{"dataset": "read English sentences (LibriTTS-R)", "n_mels": 64, "tokenizer": "char", "norm": "layernorm", "fused_qkv": false, "subsampling": 2, "positions": "learned", "lr": 0.0014, "steps": 4600, "final_lr_fraction": 0.1}
Rows from block 3, named by matrix and row number. Rows with one number belong to one neuron. Each number is 128 + 24 x the weight over its row's rms, rounded and kept within 0 to 255. All counts start at 0. Numbers have three digits each. After the name is the row's rms in percent of the matrix's.
# fc1: second MLP up (model.blocks.3.mlp.fc1.weight, 1024x256), inputs 86-171
# fc2: second MLP down (model.blocks.3.mlp.fc2.weight, 256x1024, transposed), outputs 86-171
fc1.402 136:144115089131121119117121143118134164163172128136133125129157146111138124147091105163108132143131155115113078144111127131112118146128122165077167176073114124101151088124123139143133149156159172140150091128119130090176114138170079131099094119129098100152139145
fc2.402 145:144111134140117133111124090142111105121072136135178125077162106143135119162131152131133134144093108105110134133103119118131109111100127112147118127165114138137138132127109170194163120123087153122152107119119124094118180089118116102122137138135131140119208116
fc1.403 150:150151146151115145138151177104114144157132106119129117159109150113152142190117120120127091108135149124082135140118127128136111117094121124104144119120137083089133143100158131126126096140182148110114073164125133149123112173137121121120077091097130145163142156
fc2.403 220:150111133105123112121137150091083130096120129103089116109171088145147139114157175135180137153115111120146139116152132133114123137093132176168167166183157116107083143128112083099096101114121110100137130110121127102131141088116133073132126156107139110139131138
fc1.404 102:139139077145106112138133145153179136158142095138103123123147126130154135153190116169089088134116146087081130113087115113129122145086128116111112197133134087130108105137116138137125103112169108110128098092146094096133078145137125134127080127120137127154124114
fc2.404 092:098131123158131069141147102152155114129170112151130138170099148120152149105183120137117117126131145136135121135139116119153118140143121118130142126105140123127104138122121131112100078139145139124137128117167151186122156146135124164120108124110094135150077150
fc1.405 091:142172104156080135160179119110131092146118127080146139089112107064167107163118152132128110091124169123094078132102140156139091143112114140085133114126120104126114140120088182122115137111126141161124118123085140141170124116116069143105109132134139150145169144
fc2.405 071:128130181248113160136123140139075120126100165118089129081117126128135117144129120146114132095131128117138114134058135105147116124088203175127133106134126137131109129124137112130204128126114127065158133130135133140138135142122103125129110139116102108126129128
fc1.406 122:114152151130119137172123155103160140135135111093142120126119174137149108165142101168113133135142103133099080112082097126110134100120131145119079176077068121146166087097106112139131139101144154091121077129102133136145143118165139140124097134133131152145152174
fc2.406 191:146093116121134082118091126058120081105158133125127123130109136125141104068170137134103135154136117129135091143152138073146082113118147132133084132129142127136079162149175109076085066128135111106144142106119161121146164133103146118119138150121139118114110130
fc1.407 051:127107103101137107128118188120129130121143149133116168122099153109138163103147119128153109170115141121106123124130172160091122099116079106083108199148105102125170132156093104153120147137142139122128091122105133126131148092103110112119100134114126095129167147
fc2.407 018:117126095115174207115115127117081106125125074113127124121130141134115116195117155192119134108125121146134146118153117057116123131182105101120128123127134140116181128132161129105120065110193120177079140102132164062057153110120120136124150136159122139127122129
fc1.408 060:119108096115129117156149135153117117137137140150160104119096110113138157178101098131145122117110147124107167126143140134099146148103128152117143144118151153125104134135105144138104154119128139148108078127132135167133081145138134171127121136113094117154116150
fc2.408 026:134125142106123141127127078080105139113189120127094123155134159133120126121097122086115131124141125147140127124175121173128109121122091185130141100150132148109084148133138093231134199132100116162202141110148160114132135125111130158117131138104142138113021121
fc1.409 080:110118134144120103150115146113180089187128109102120151113100099128112120142124125146178127135126154088095144136196128125134112114099107153120114114141138135108114130135102160128136166128147160136142103135102184136161127116120120148131131113136159146110107119
fc2.409 044:089111172100168173137115074162096109120098133099113125037083125118138122169084144114103117109139131121125156125154111099100134108181120072134114149122122142122110128132132142111133099131156118112022127124159184148120100130124162130122115142130153149126143123
fc1.410 070:126129100116133108159109156091131132150149078100150162124137112088112149155132118123157128129098160115062119136131130185131126160120112134122122118124102144145113093095094162127100175118128136175153132107089132125158133119128081136137174109147138094170172135
fc2.410 036:082131132154132114129080141101128166126140138124137111124060145142123099097129130123118141149118125122129138129085128088098101122235174121091131150125155097126115145130147090130087126129182121104058137113146156153108145152107174127119119127108175137113060114
fc1.411 049:154122087135119118132139149079156141135127138114167115115099129117134141174139127129168099104122141146118095157112132129078152134103173166138094114137103111101120123121128148142159101122123109159132138090136132087141155165164109128099129123110130131169133133
fc2.411 005:104102113129141120099102123145095152101109131114094105134141129151104098106108156105146156097145101156155156103136102102158107101140100111159158107148154154098134151155135102143143105106103102147123153102153150102101152101101149133102153152103152155102100103
fc1.412 143:132129122118125125130118138095152140108135103150129121163112139119151136124123098093118098157150107102087123131144185114150163174131130116103173120138119133168124149129134173122114107132117121125100112147123145139102108139123090185144138112122134090160114132
fc2.412 169:174094100103132148122147112084165071130187117153167132159153135098122116128128128157156129130068126131147112149093129181094061135089176153109135098132163122127138108123088098119128131115106122114170144114118106133173108133147117116088102111104125151140159143
fc1.413 076:128177139151119155121137141094134156154151090117108140158139151138135131144114113104114121137138125159121105112090103174145105183102090160107115123135128126158139127077088181160129139112137114174119096129093127086104125144128105150130127103173094134128187135
fc2.413 050:145131039099107147126130151113096139128128146137058129104083109147143112158148135136116129086135129122119116133147116129143167138070107214109121138117148132130105136126137136166145106103133115182095127127144071112039106127132113112132126156196091157132182137
fc1.414 133:173144161074140149171150146098150121125140139140144168086118162141143164134149105121131118180128135155087106179078169135101135115119101097045130117136142102129105135136117172129092099135162113160129100155117107171148127158123108107126118108170116115104135132
fc2.414 181:053162114108106126114125178154081143096098143130127096114116154159115121116181144145119134134201129109126131121158123127131118134106085135152188118092103087140154150125127168086218054145095143135147123129099110091115141105132118140144159145127149134119098127
fc1.415 057:182137123128134081166109133120157147163163115125116140152105094091130139159122119123115126144111135141093104121109133134131106161130110107103114170111076101144104102078142142153081156107141131104151180149112120143152127131135119115133138083140073136098142130
fc2.415 022:074117205220121131115103106078094141106037122133133135100136078129139093125113146073108136100125128115130131129159137119089131129150136148117116141137136132116132122137137082130167134137138138139083129118125142187123113131114137133118098140120081144119156114
fc1.416 099:140190156129090150139141168097121123151140139145116151087119146102106175172114141111118117183154141144114129129118149113115157156109093110132131142145114116153144120132112134165159129147079110179142093114090121120120128141146127137146148111183118084117123123
fc2.416 062:160101065146141182119119079133127143122167170118105116104099134126138081167167137106127130113111126113127132121041141073167123127184092138151127122126154134125183123130157115078136199132133133134119135129144142121152138125130214096128132154112131140133093130
fc1.417 141:142133061111148114100105147162152104137140111120141144122081135123141169120147151118166148149146129054130126099083114146124162106141131152099125195099126130165122145137114194122140114149151160173130130165123128153144136129141043139151107108101095095106138128
fc2.417 165:102127082159158103142134113127163091122093111110186133155097128126154110133143132158132140143160123141118131129067074055135127107183086061131060159147159096125134098135140134128104156122110138136121123158172118118099165144136117114127120141099163145129197113
fc1.418 110:115128164075094100147158144086102148140186116122090119112100156103140121155151123164136136141126105114116135132134105149148115165084158161132089113093090106121130144121123127154128100137151122104124104122096094134139120117121108136159101139145148134111181099
fc2.418 124:125139130138118150132120090144085140109053201112087135115154180140098113118108102125150135074130133133132139122077112109146138102191113130129151153136113124117079131121180175096118192137078126120127137123143106192103149118147151122154127123167143127122132133
fc1.419 075:126155156120138087138147142146183136153124140110102145083103116087153130151136100151112117139126154137066110128122138147089126141096133150100112119114082099103135121088128174140159158139154157145142110159089149109142099103155097112130093081137135138130148147
fc2.419 025:148107121228132160127118126166118145123145093101131130141141163118127131102136134085155133121130124147133145123107130114137128124122129036150125057148135127129120134134129113073117081119123112157129139104130131149129131135110111113129125132131143133128107127
fc1.420 125:160130062144110147097100126144171126132114133124141148132136106138138125124182126141149132117066175152127114118120155167125148133118114183088168120102139133109113112150127135182115143108125165146134132141147099144119080123131095096123097126135105123128146126
fc2.420 223:084129144125130128125109091109085202144141122146141137149132144147138112111122111107107166121193132106152161142112113110167150134106098115130093186130129090130133170134170093122140120138131128122116118158124151134119147137119077140139114111145145142104120122
fc1.421 065:129140118140107072132130158125112121146158122133188126100103131129127113136138078142115135130143117079121116128060177172102140107104159132153106157130093098078170117114122136098107125133200122113154130135099091142126121155133132106148104132117086127156131135
fc2.421 028:126155197132128184128124127000122126114099100102131124072117158142128140162111128089119133105116123136137133126109116176131120125174090112115151107123125136123134139138087114137129059112221117159171140130127170111092144119124130141118139136113130129120173112
fc1.422 060:122116106124129125150153158126124094080158126115145116108103142144118124146147122116164117179130127125110068141119126140137149146085153169053086158101116106160114113112122170161125136143125151120141104162140116138092132149164091151148137078119126123115139094
fc2.422 025:134106037197142071124110137170123128128105149131135125086054121126124124081212126136109140120158126142140128124123133110114121124122152109120131159137159105120159121137085115086133109123121134096036142129134138117074134129114123119104150136132195122119129129
fc1.423 104:142108083128109129151135141119114092159168113099122102149044091103148146148154116093125124175136127104102126118116178133090114126138093086130113137123091117145145143110102148165104139133145099115161104120105143114099113097122077140145098117092132116146141141
fc2.423 093:126163027078096102132113123140085142142100226132116131125093088132129093085135138168088126129104127112129150131129153102137138120126163115131136104099141131125086128133151105150119083126160142069207129146152155142086124120134162130121131131186087157121132135
fc1.424 140:154133120153112141128165130147119125141139157116127140121118131111108128140112115099094097150105127104108112130143153138161154152075081105137124124140132154120146102121152145137143118181115144136135098143139133114135085126139142158125124153135080102131132139
fc2.424 167:126137140155136074143107117109146135146109149109160091160186153144105109147146121113074131121109122136141142125159109151094099126103158106108083192179144141133142139128133102085138159120112148117147142130117168136188152110118130093130125106118125116118128125
fc1.425 074:202122138169115127157126136127152081174161102113145125107123131099146135150142142147128106137116132069099106165127146130123103149068141135094140098110111103123122094114168139152119122147085150125110105165105119139158106148137061132152102081090107120153139104
fc2.425 040:102112105090136184124133124153110129133119165132072122201180173124115136123101136087143136108100128135131141121240131145165128120107093021126131128137144120127092124126078143183131079122042118133131125129165136143132121113135149111134132120180109128134179133
fc1.426 056:146147103123122101166128135158153103166124136129187132114123139123137112160160107163117108141128143115128064122102113164067162123103124109104151160120112119131130109126102140185125121127159129127160152140101132178148097120160127158112129090135102122112150153
fc2.426 012:125108153121148153119114139091153146114107130148096123091156124137108122102131136177143139129152116140134132120107120096130105114150132102131139124154147149113068129136104119133140201111014126127099139129123153090126141099113063125120146141115183129103093112
fc1.427 056:133165125143149109101127175108117092132161153142116159110101142137168132161131128089137136110148153090130166184073144177069160142096083113107113128095106080110143133111162136126124117123175121147118169137134147134091109167162122122110127117156109149136146175
fc2.427 014:121127145098113000112126141216140159119152126120110120092123170147119121113127133107118139123149120132141145113171107164139110127084152168162126116123133149115081144137097132223149073118188108133093138118140122098103133118122141163115136141128158131123232124
fc1.428 118:155138165063110134105138133154112141115129142123119101129148166105117196168133157106127131181084150121119114116127105142113148114087117119144131132105098122131119105112117118148143102136095133167162138128117113100108115085132170155129121116142128138141166168
fc2.428 104:109096181172167097112120119126092119136125161124111104160124087146133131129099143100061129115128124121130143128169122102096131133160165145186120094135133103117129155138183107072106144121149114128084143116147155138126141148093176131110138123122175136118109119
fc1.429 096:162146137088113126147150135083140125136172135141129144145115151123135163160131137130133098167134136121128109132132127142113140121104094135131081103137122126196108103102097170137158104096125115140130095170105130121119138111116073182118108093131106085104155139
fc2.429 065:099115146087140042121110158104102144129073135126124118170159091137117097130106143158088133131129122127130123136112120153105119105068189134163079152136129090133157119126156112102139115121113118080171133118142106158143150127126169100133126125131136141139171129
fc1.430 151:111146136113151088138132157118144129133097093117133105130107121121134141149154126107157126149133144105129129150167153142107131149123160155106122134095094089163162138104073121133134126106122132118140095127108090069115144126169084133176112093136126119132098178
fc2.430 194:119119166129139140121121168089139165136146123112137119175130161120101117136173105071162133108136121118146142147131084129110101147119159134112150096139125109098160195132087109116171116150141134154103120142127097141135133160118178153111121129155121139142079136
fc1.431 075:157164125136149094165116156104184141144174104164161126128091140107144121201143124127170114152136135109088118128144158135123155145105170125147102136101154148121133143114118114148147114145158138129136119119112140106126098142169123140100154091131128125105199158
fc2.431 039:119139182167101191150125121057143136122074110121136137077082082137116128094093129156127127169178124121132142118095113147181125135141132144160162155130137146123093149131102128145127172093107109066152133134117170089145117107114137150136130156069089126132113123
fc1.432 078:129143134138118117104110165126078136138130115126115118125150189117140169127138113106099121125121148105128067150105132195114127140083175127152137114119105092132152125155090157151134102131182143104158149144098127152155136111123116125116128091113140094098164111
fc2.432 050:145125157117135066140122110123117142113142133134135116222131139127138140132131124158149130122136122132128138122099145089118109137242145099127138153145143135125076140132167129007087187126052123139143132128135141142158135128128071137115144130073136104131094121
fc1.433 069:139130106144100085134108136111144138122152105123161119107117103124132132160135123131132147197104127100091098144110119150103143156134101135096108173115133113129146121120132151145098111156122178106112105133117105152131109142152155147145119086118109151128149139
fc2.433 031:119109034126156151122118081144095115125090142148137101135117142123108099089145129140120140141111135128131131120179117102147097109168115108150126147108140118126127120126130109130132054111061124117123137137141161105169112118110122088127129122086223128122079132
fc1.434 136:115115097165090112123132143095118164129180125151128104129108156146134139130118100114144137179140125111114124147150137113112146137141108140129140177117184121117151148084119123143112116074144152106123142120145129105146122166178084103143155092159160104154117136
fc2.434 189:123107147127166185144136113103089112136119102121132096138171135121123126167104146145179122162103124138137168119148112153155129138132142089125139105136143131130162134122101140155140122114096120106069142123111134101127125097131054112129127133069093148156119120
fc1.435 081:145103107129127143123125123153141159143120134114142140106098156125147120115165112147124113167153124150121087126150122109120139131128130177078087152143094141180140097124127144142130131119125106105129093140100101075115132107125090146194127123168132157171132138
fc2.435 046:136103050192141170109118119077155155120157114141156131187106130117117146108088128103120126128125123141133133115092126117117133121172080158110159128125163138121145132129134110155130150137140146131251126131142147138122125125118161143131105127103126128127094126
fc1.436 125:158172093121121125136124130143169127140140176113127145114136179130143166133136131139156087149080149100135129146126140107119129114143135097112136155150141150157114111119082169125110147145110155104094097106115115123146145173178131104114109137124135082162133132
fc2.436 144:138099127123147144111109098113106081104116098130112111144132158135101140105145163115093135109090138102114145116109108110153117133189148077154130147119164082129120100142114150104155107120119136099105130136123115082131147141104098106133112131082109152132144138
fc1.437 071:101116090140121122128120171102066133128190149099132142151153092114120147161116134076139135139135146127112119133112155117105181137101091134143094189109058126129085156120135143183103143115113142111149162134112114111136147121135082097139105088122133139165099097
fc2.437 032:110155139144128156129132092206114125127069140128129113085114109133118133112089144152086132140140123137134137120162132104147118130130158102152122085137144128125051121136116130005191032130088130117152131120129160121120134129122124176112129143170165127121015129