{
  "model": "CTC audio transcriber",
  "train_examples": 15625,
  "hop_length": 160,
  "norm": "layernorm",
  "mlp_ratio": 4,
  "subsampling": 2,
  "positions": "learned"
}
Rows from block 4 of a small CTC audio transcriber, named by matrix and row number. Rows with one number belong to one neuron. Each number is 128 + 24 x the weight over its row's rms, rounded and kept within 0 to 255. All counts start at 0. After the name is the row's rms in percent of the matrix's.
After each neuron's rows are labels from the 100 clips, of 14976, where the neuron reaches its highest value: "strongest on" is what is common among them. Only what is clearly more common there than usual is listed. The data: read English sentences (LibriTTS-R). In brackets: how many of the 100.
# fc1: second MLP up (model.blocks.4.mlp.fc1.weight, 1024x256), inputs 0-127
# fc2: second MLP down (model.blocks.4.mlp.fc2.weight, 256x1024, transposed), outputs 0-127

fc1.525 066 [120  76 143 158 127 153 104 126 117 140 110 161 108 123 131 101 143 147 113  68 115 121 134 143 103 137 129  86 137 100 104 111 155  89 120 142  95 136 144 108 138 118 136 139 178 104 120 141 135 171 144 138  87 100 120 112 145 147  93 124 133 125 103 126  89 162 142 137  96 161 112 117 115 120 107  99 146 127 116  79 150 161 143 153 132 133 141 124 118 150 137 134 134 110 183 141 130  95 183 151 112 170 113 143 176 145 149 100 131 120 145 157 115 108 123  78 142  94 134 154 128  92 126 142 144 137 113 158]
fc2.525 024 [127 122  99 123 110 128 122 120 113 135 121 141 135 165 118 126 119 123 149 124 153 112 124 114 138 117 127 163 126 132 137 126 101 133  99 130 114 122 124 116 130 123 125 133 147  72 146 116 140 151 134  97 136 142  95 120 139 119 143 124 117 131 139 117 138 136 171 140 104 144 102 214  78 108 141 151 127 166 135 127 127 117 123 132 156 103 104 125 222  75 155 133 130 116 177 107 135 144 117 157 133 142 113 132 119 104 149 130 117 118 157 182 134 148  93 135 131 143 119 124 129 126 130  78 123 103 138 145]
strongest on: voice: female (81)

fc1.520 144 [ 97  99 146 142 122 123 105 157 128 143 119 153  88 104 128 129 122  94 176 154 128 122 130 129 130 153 149 148 150 138  81  78 138 137 117  96 109 111 107 140  96 114 127 111 129 150 136 127 123  99 107 146  75 109 134  95 133 123 157 180 158 104 147  86  64 151 138 124 150 111 149 100 106 120 133 123 142 151 154 119 135 120 116 126 130 145 135 143 139 143 145 104 132 129 138 128 176 131 138 139 112 156 107 146 151 103 156  91 129 184 161 115 125 123 139 115 139  84 119 128 117 105 128 158 108 128  68 133]
fc2.520 183 [148 146 112 122 162 125 131 147 133 140 143  95 126 117 133  99 107 129 137  90 138 141 134 145 141 113 129 141 110 115 118 132 116 158 130 143 196 146 118 126 129 131 156 144 125 179 179 112 130  97 134 124 137 119 131  78 129 109  86 118 158 172 133 177 130 143 137 104 150 106 161 136 155 132  65 113 107 141 141 140  96  93 129 128 168 109 147 147 142 191  84 148 129 122 133 167 117 149 119 100 117 129 123 128 171 110 137 149 126 157 175 135 148 118  89 144 116 108 108 111 155 131 103 121 103  87 141  84]
strongest on: the word "there" (31)

fc1.214 105 [136 117 162 126 146 158 114 124 105 123 135 130 133 141 132 124 176 123 137 136 108 150 156 136 120 173 145 171 145 138 129 143 134 115  95 129 112 123 155 139 103 152 150 123 119 114 131 143 100 162 120 151 107 107 112 113 125 143 103 126 102 118 128 111 141 126 129 106 127 204 123 123 102 137  93 127 109 113 126 104 146 138 130 145 122 112 142 155 134  59  97 148 133 136 126  75  87 124 143 141 155 150 180 175 126 138 151 115 136 164 196 146 145 149 183 104 111  94 141 112 128 115 138 175  93 193 155 132]
fc2.214 093 [133 125 118 108  95 132 130 131 105 135 161 106  98  94 192 131 118 149  72 110 145 137 135 111 123 167 139 109 130 127 133 143 106 124 116  93 103 121 137 104 131 110 114 128 103  94 120 127 170 128 124  96 135 130 137 120 122 154 154 119  90 152 133 153 128 101 107 144  88 104 129 129 153 101 133 127 122 118 123 144 114 113 132 152 150 154 112 105  44 136 148  89 118 123  87 163  94 126 106 137 105 131 128 135 159  91 102 143 138 147 110  76 129  73 127 124 141 151 128 113 133 150 140 154 151  95 168 113]
strongest on: voice: female (86)

fc1.728 095 [136 125 113 203 114 125 174 131 163 150 140 140 164 125 180 115 170 172 119 137 118 106 131 113 113 131 109 121 125 159 148 132 130 174 108  93  72 139 137 172 128 113 135 113  99 101 126 143 114 138  63 145 119 133 125 127 177 109 142 127 152 149 131 145 100 116  81 147 123 119 112 132 138  95 140 156 127 126  73 155 173 151 133 157 115 157 120 152 143  98  79 122 133 149 157 153 153  95 130 136 105 154 154 106 144 113  73 107 109 140 125 103 133 131 117 138 138 142 148 144 116 107 113 155 104 159 125 139]
fc2.728 065 [120 122 135 114 128 163 130 125 107 162 122 121 194 157 134 133 126 155 117 157 143 132 129 110  82  67 111 120 133 133 134 143 135 125 122 121  97 124 162 108 125 136 144 120 124 109 129 122 116 107 199 111 124 117 124 146 126 128 103 151 122 121 133 189 135 133 125  95 162 127 168 106 125 101 134 134 144 165 106 130 142 166 137  96  91 110  93 103 161 165 103 185 156 162 131 153  91 112 130  53 163 140 137 129 173 177 118 119 125 110 133  54 150  78 116 127  97 101 127 131 121 125 128 145 132 110 153 133]
strongest on: the word "his" (46)

fc1.64 060 [ 88  94 107 135 150 105 123 113 124 163 113 158 149 135 143 150 168 142 157 117  87 134 143 145 124 124 143 119 129 111  92 163 123 144 132 135  78 122 118 135  92  77 116 152 149 119 144 140 140 168 134 117 120 132 151 128 137 122 144 140 143 106 112 106 114 128 121 125 154 140  94 118 137 114 154 136 132 100 131 111 164 168 148 160 143 166 131 140 114 126  98 123 149 142 152 132 118 125 146 183 170 136 123 170 101 117 139 104 168 126 145 138 119 133 133 113  82 108 176 143 145 116 150 116 110 154 102 122]
fc2.64 021 [130 122 132 122  99 103 134 126 128 111 120 122 125 109 127 114 128 123  88 136 136 154 117 122 144 108 127 115 121 145 149 144 138 129 174 174 145 116 123 125 140 127 124 137 126  66 109 125 151 206 124 117 137 139 145 143 127 129 120 120 125 130 114 166 136 116  75  99 110 116 126 169 137 123 103 123 129  88 128 132 123 107 127 115 139  74 108 115   0 186 126 148 107 114 179 118 113 122 125 143 137 140 102 145 197 138 157 137 121 121 133 128 141  97 145 138 104 115 123 135 135 134 126 105 120 142 145 135]
strongest on: voice: female (87)

fc1.23 091 [120 138 161 151  97 141 108 124 119 106 150 124 129 107  99 138 117 130 119 163 132  79 147 134 121 135 153 138 159  91  97 111 117 104 132  72 115 120  80 107 132 106 114 145 154 134 104 162 131  92 108 100 125 124  78  82 156 101 150 139 119 132 115 107 104 135 114 145 119 132  74 117 108 165 131 125 151 153 126 134 137 148 127 162  67 142 111 113  98 155 117 168 103 140 154 110 159 134 118 149  93 142 170 128 141 124 119  93 105 115 131 130 122 158  96  95 142 125 133 142 116 119 128  92 112 140 102 136]
fc2.23 059 [132 156 139 133 147 125 124 139 124 125 120  81  99  67 102 125 125 127  39 123 139 110 113 114 134 134 117 117 120 125 166 152 146 129 211 180 139 105 131 127 134 126 140 130 110 134  85 124 133 145 154  94 127 131 129 137 123 134 186 138 109 107 105 134 127  95 166 113 104  88 102 116 127 112 163 116 127 167 154 131 116 102 126 120 134 130 107 111  89 175 101 130 118 150 105 165 116 189 140  92 158 127  93 139 158 127 145 118 126 114 112 115 127  81 131 137 133 174 130 122 131 147 131 168 102 120 153 107]
strongest on: voice: female (81); the word "not" (33)

fc1.732 053 [ 94 135 111 110 128 128 103 112 129 132 105 125  98 140 126 164 166 146 141 114  99 117 113 122 116 145 144 161 124 110 100 102 178 110  95  91 108 143 110 126  73  89 114 125 126 145 100 143 125 134  91 156 132 140  84 100 138 125 111 134  87 139 126 113 105 128 174 138 140 166 104 136 125 145 116  98 130 109 109 109 130 135 146 166 131 116 136 157 154 135 135  73 153 126 140 127 127 136 156 160  89 121 149 165 140  96 126 106 160 126 201 108 162  95 105  99 120  86 148 108 105 145 156 121 151 128  62 119]
fc2.732 020 [128 122 131 124 106 123 132 122 154 137 120 114 136 112 103 124 124 120  86 147 115 105 129 124 136 104 119 136 123 136 104 146 102 145 167  92 141 124 131 137 131 139 120 132 127 142 186 121  67 113 123 121 133 120 130 128 123  84 150 116 137  96 147 128 136 110 146 107 114 106 136 131 104  69 120 126 119 132 139 146 126 105 119 121 128 116  97 127 180 134 129 174 124 121 122 136 166 145 128 154 166 139 131 118 255 166 215 135 123 113 117 123 123 153 134 137 113 148 121 136 134 126 117  74 113 163 124 124]
strongest on: the word "there" (37); the word "is" (28)

fc1.702 057 [ 90 122  94 153 168 115  80 123 165 109 129 153 144 178 123 146  98 120 140 123 108 132 163 145  94 149 141 108 176  90 162 130 152 106 106  69 119 124 106 112 113 126  92 108 143 144 101 136 146 127 118 124 117 137 108 127 132  97 117 112 145 131  96 133 139 152 137 102 124 151 124 107 104 159 128 144 165 167 142 107 152 168 155 128 120 145 140 114  80 132 111 121 168 123 169 137 126 114 139 164  75 113  97 158 123 135 136 103 150 125 167 151 123 137 185 128 158 100 143 111  83 108 154  98 163 141  82 114]
fc2.702 021 [127 132  98 113 108 114 133 116  74 137 140 128 141 120 124 118 131 121 143 162 132 142 123 132 143 128  96 133 125 149 167 152 133 137 173 155 124 125 134 136 142 131 132 137 131 109 151 117 147 173 111 132 138 142 118 126 130 151 102 108 160 172 101  92 137 102 103 148 116 108 114 151 116 186 125 135 114  95 145 136 115  97 125 130 153  80 165 132 173 176 138 128 129 104 130  62  92 100 135 143 126  85 137 123 103 107 120 152 140 126 125 113 139 115 109 134 134 115 120 133 132 138 126  30 120  75 118 121]
strongest on: the word "his" (27)

fc1.730 087 [135  97 120 145 126 137 116 152 139 128 113 107 122 120 169 136 171 103 130 127  93 126 142 145 112 131 155 105 122 134  93 143 119 142 125 139 153 132 128 117  94 122 141 130 141 103 114 150 114 149  97 153  88  94 122 133 138 115 145 166  90 117 145 137 126 131 152  91 114 119 128 116 154 125 109 105 116 133 117 119 155 116 151 162 124 122 151 182 151 159 144 123 131 154 100 141 161 159 182 120 139 133 159 149  99 138 183 119 142 150 141 168 114 146 156 120  94 179 159 123 140  94 130 111 129  95 137 142]
fc2.730 050 [130 138 169 124 109 113 117 129 106 138 121 122 130  92 134 117 120 128 164 128 118 117 112 124 121 154 131 137 127 133 105 122 113 149 177  90 122 120 131 137 134 135 103 127 135 112 152 116 133 121 127  93 131 133 115 138 126 119 157 122 158 126 133 113 134 133 211 107 175  99 136 190 154 102 158 129 127 166 180 120 114  75 132 118 133 162 169 108 152  67 126 140 122 108 102  52 125 112 123 154 139 134  81 104 160 121 155 141 131 113  27  94 132  90 168 132 121 144 114 135 130 115 136  93 149 103 149  98]
strongest on: the word "was" (43)

fc1.171 054 [101 173 146 126 144 150 121 144 176  99 111 126 141 168 111 138 129 128 175  87 125 116 117 169 104 133 110 152 181 133 122 135 147 114 122 152 137 154 122 146 121 142 126  99 140 107 127 145  96 141 101 132 122 105 106 153 102 149 178 135 102 162  99  90 146 181 124 142 134 158 151  68 101 118 106 113 149  95 111 118 141 155 158 140  92 157 160 147 135 118 110  99 149 165 102 125 119 110 169 146 153 137 154 143 138 114 148 148 119 121 164 119 112 115 152 147 129 140 123 128  81 161 151 137 120 124 114 116]
fc2.171 019 [134 135  82 121 113 122 139 119 119 135 144  94 141 109 164 130 127 128 128 139 157 125 118 123 146 106 111 142 121 149 107 140 118 141 139  82 122 111 128 138 139 134 123 126 144  88 137 121 102 121 136 134 135 124 148 133 120  97 138 137 104 131 139 159 137 127 119 154 116 114 135  81 115 174 127 121 116  82 128 154 118 108 117 118 143 156 121 127 255  39 155  37 125 121 144 122 126 154 124  85 137 117  96 122 125 135 114 139 114 113 140  93 138 104 143 133  86 140 125 137 133 122 127 106 119  96 160 105]
strongest on: the word "was" (50)

fc1.332 128 [ 72 116 106  91 137 110 132 143 112  89 121 160 127 156  90 137 119 144 161 121 142 128 128 154 121 175 119  90 154  99 117  76 132 140 115  97  77 182 102  91 127 146 113 111 136 125 113 163 167 140  58 127 114 101 131  65 121 114 116 153 124 103 110 132 131 145 105 153 153 168  97  99 165  79 161 147 199 168 133 132 136 188 158 142 132 134 147 119 119 125 129 110 129 147 151 100 141 102 121 110 126 146 137 109 118 110 118 135 151 144 112 120  84 115 103 126 151 126 130 112 112 103 127 148 178 126  94 130]
fc2.332 144 [119 124 111 112 137  55 121 134 131 137 147 113 130 103 173 114 118 124 163 124 100 131 108 118 141 105 109 131 125 143 116 142 127 114 112 122 136 145 142 136 153 140 161 123 140 105 108 120 146 153 145  98 132 145 159 134 116 118 165 136 124 103 130 128 133 135 101 115 143 128 140 126 149 150 134 127 136 151 110 117 139 125 129 117 194 126 122 116 176 121 179 124 134 142 144 143  68  97 136 116 103 105  75 116  77 139 100 116 113 140 107 118 157 120 106 123 116 167 118 114 115 137 126 174 119 186 141 107]
strongest on: the word "his" (28)

fc1.677 071 [119 104 113 173 127 115  98 128 152 103 107 117 137 123 151 117 162 110 162 132  83  93 164 149 150 123 157  93 141 130 100 171 140 106  91 112 138 129 117 125 123 121  99 132 140 142 137 159  82 149 120 123  97 130 137 132 152  98 151 188 115 111 125  90 124 150 132 108 159 137 121 150 108 144 171 114 122 120  95 128 137 136 152 184 115 154 140 196 158 116 127  93 168 138 137  95 114 123 125 120  96 128 154 147 125 127 148 113 134 191 143 129 178 162 117  67 123 139 161 146 160  77 127 157 131 127 102  97]
fc2.677 050 [125 125  54 127  72 134 121 131 119 129 137  92 139 131 148 123 121 128 123 144 146 140 128 117 120 128 138 152 132 128 132 109 118 125 169  88 101 119 131 124 139 127 115 140 141 144 145 130 168 150 106 110 129 130 124 144 134  54 156 114 122 168 189 143 126 101 142 111 132 164 107 148  94 163 151 121 151 191 178 126 115 130 128 122 134 136 163 103 137  96 150 110 116 139 105  53 127 105 102 143 102 138  82 133 199 127 153 116 114  93  93 114 120 136  96 130 132  85 127 133 129 147 125 108 137 176 156 121]
strongest on: voice: female (80)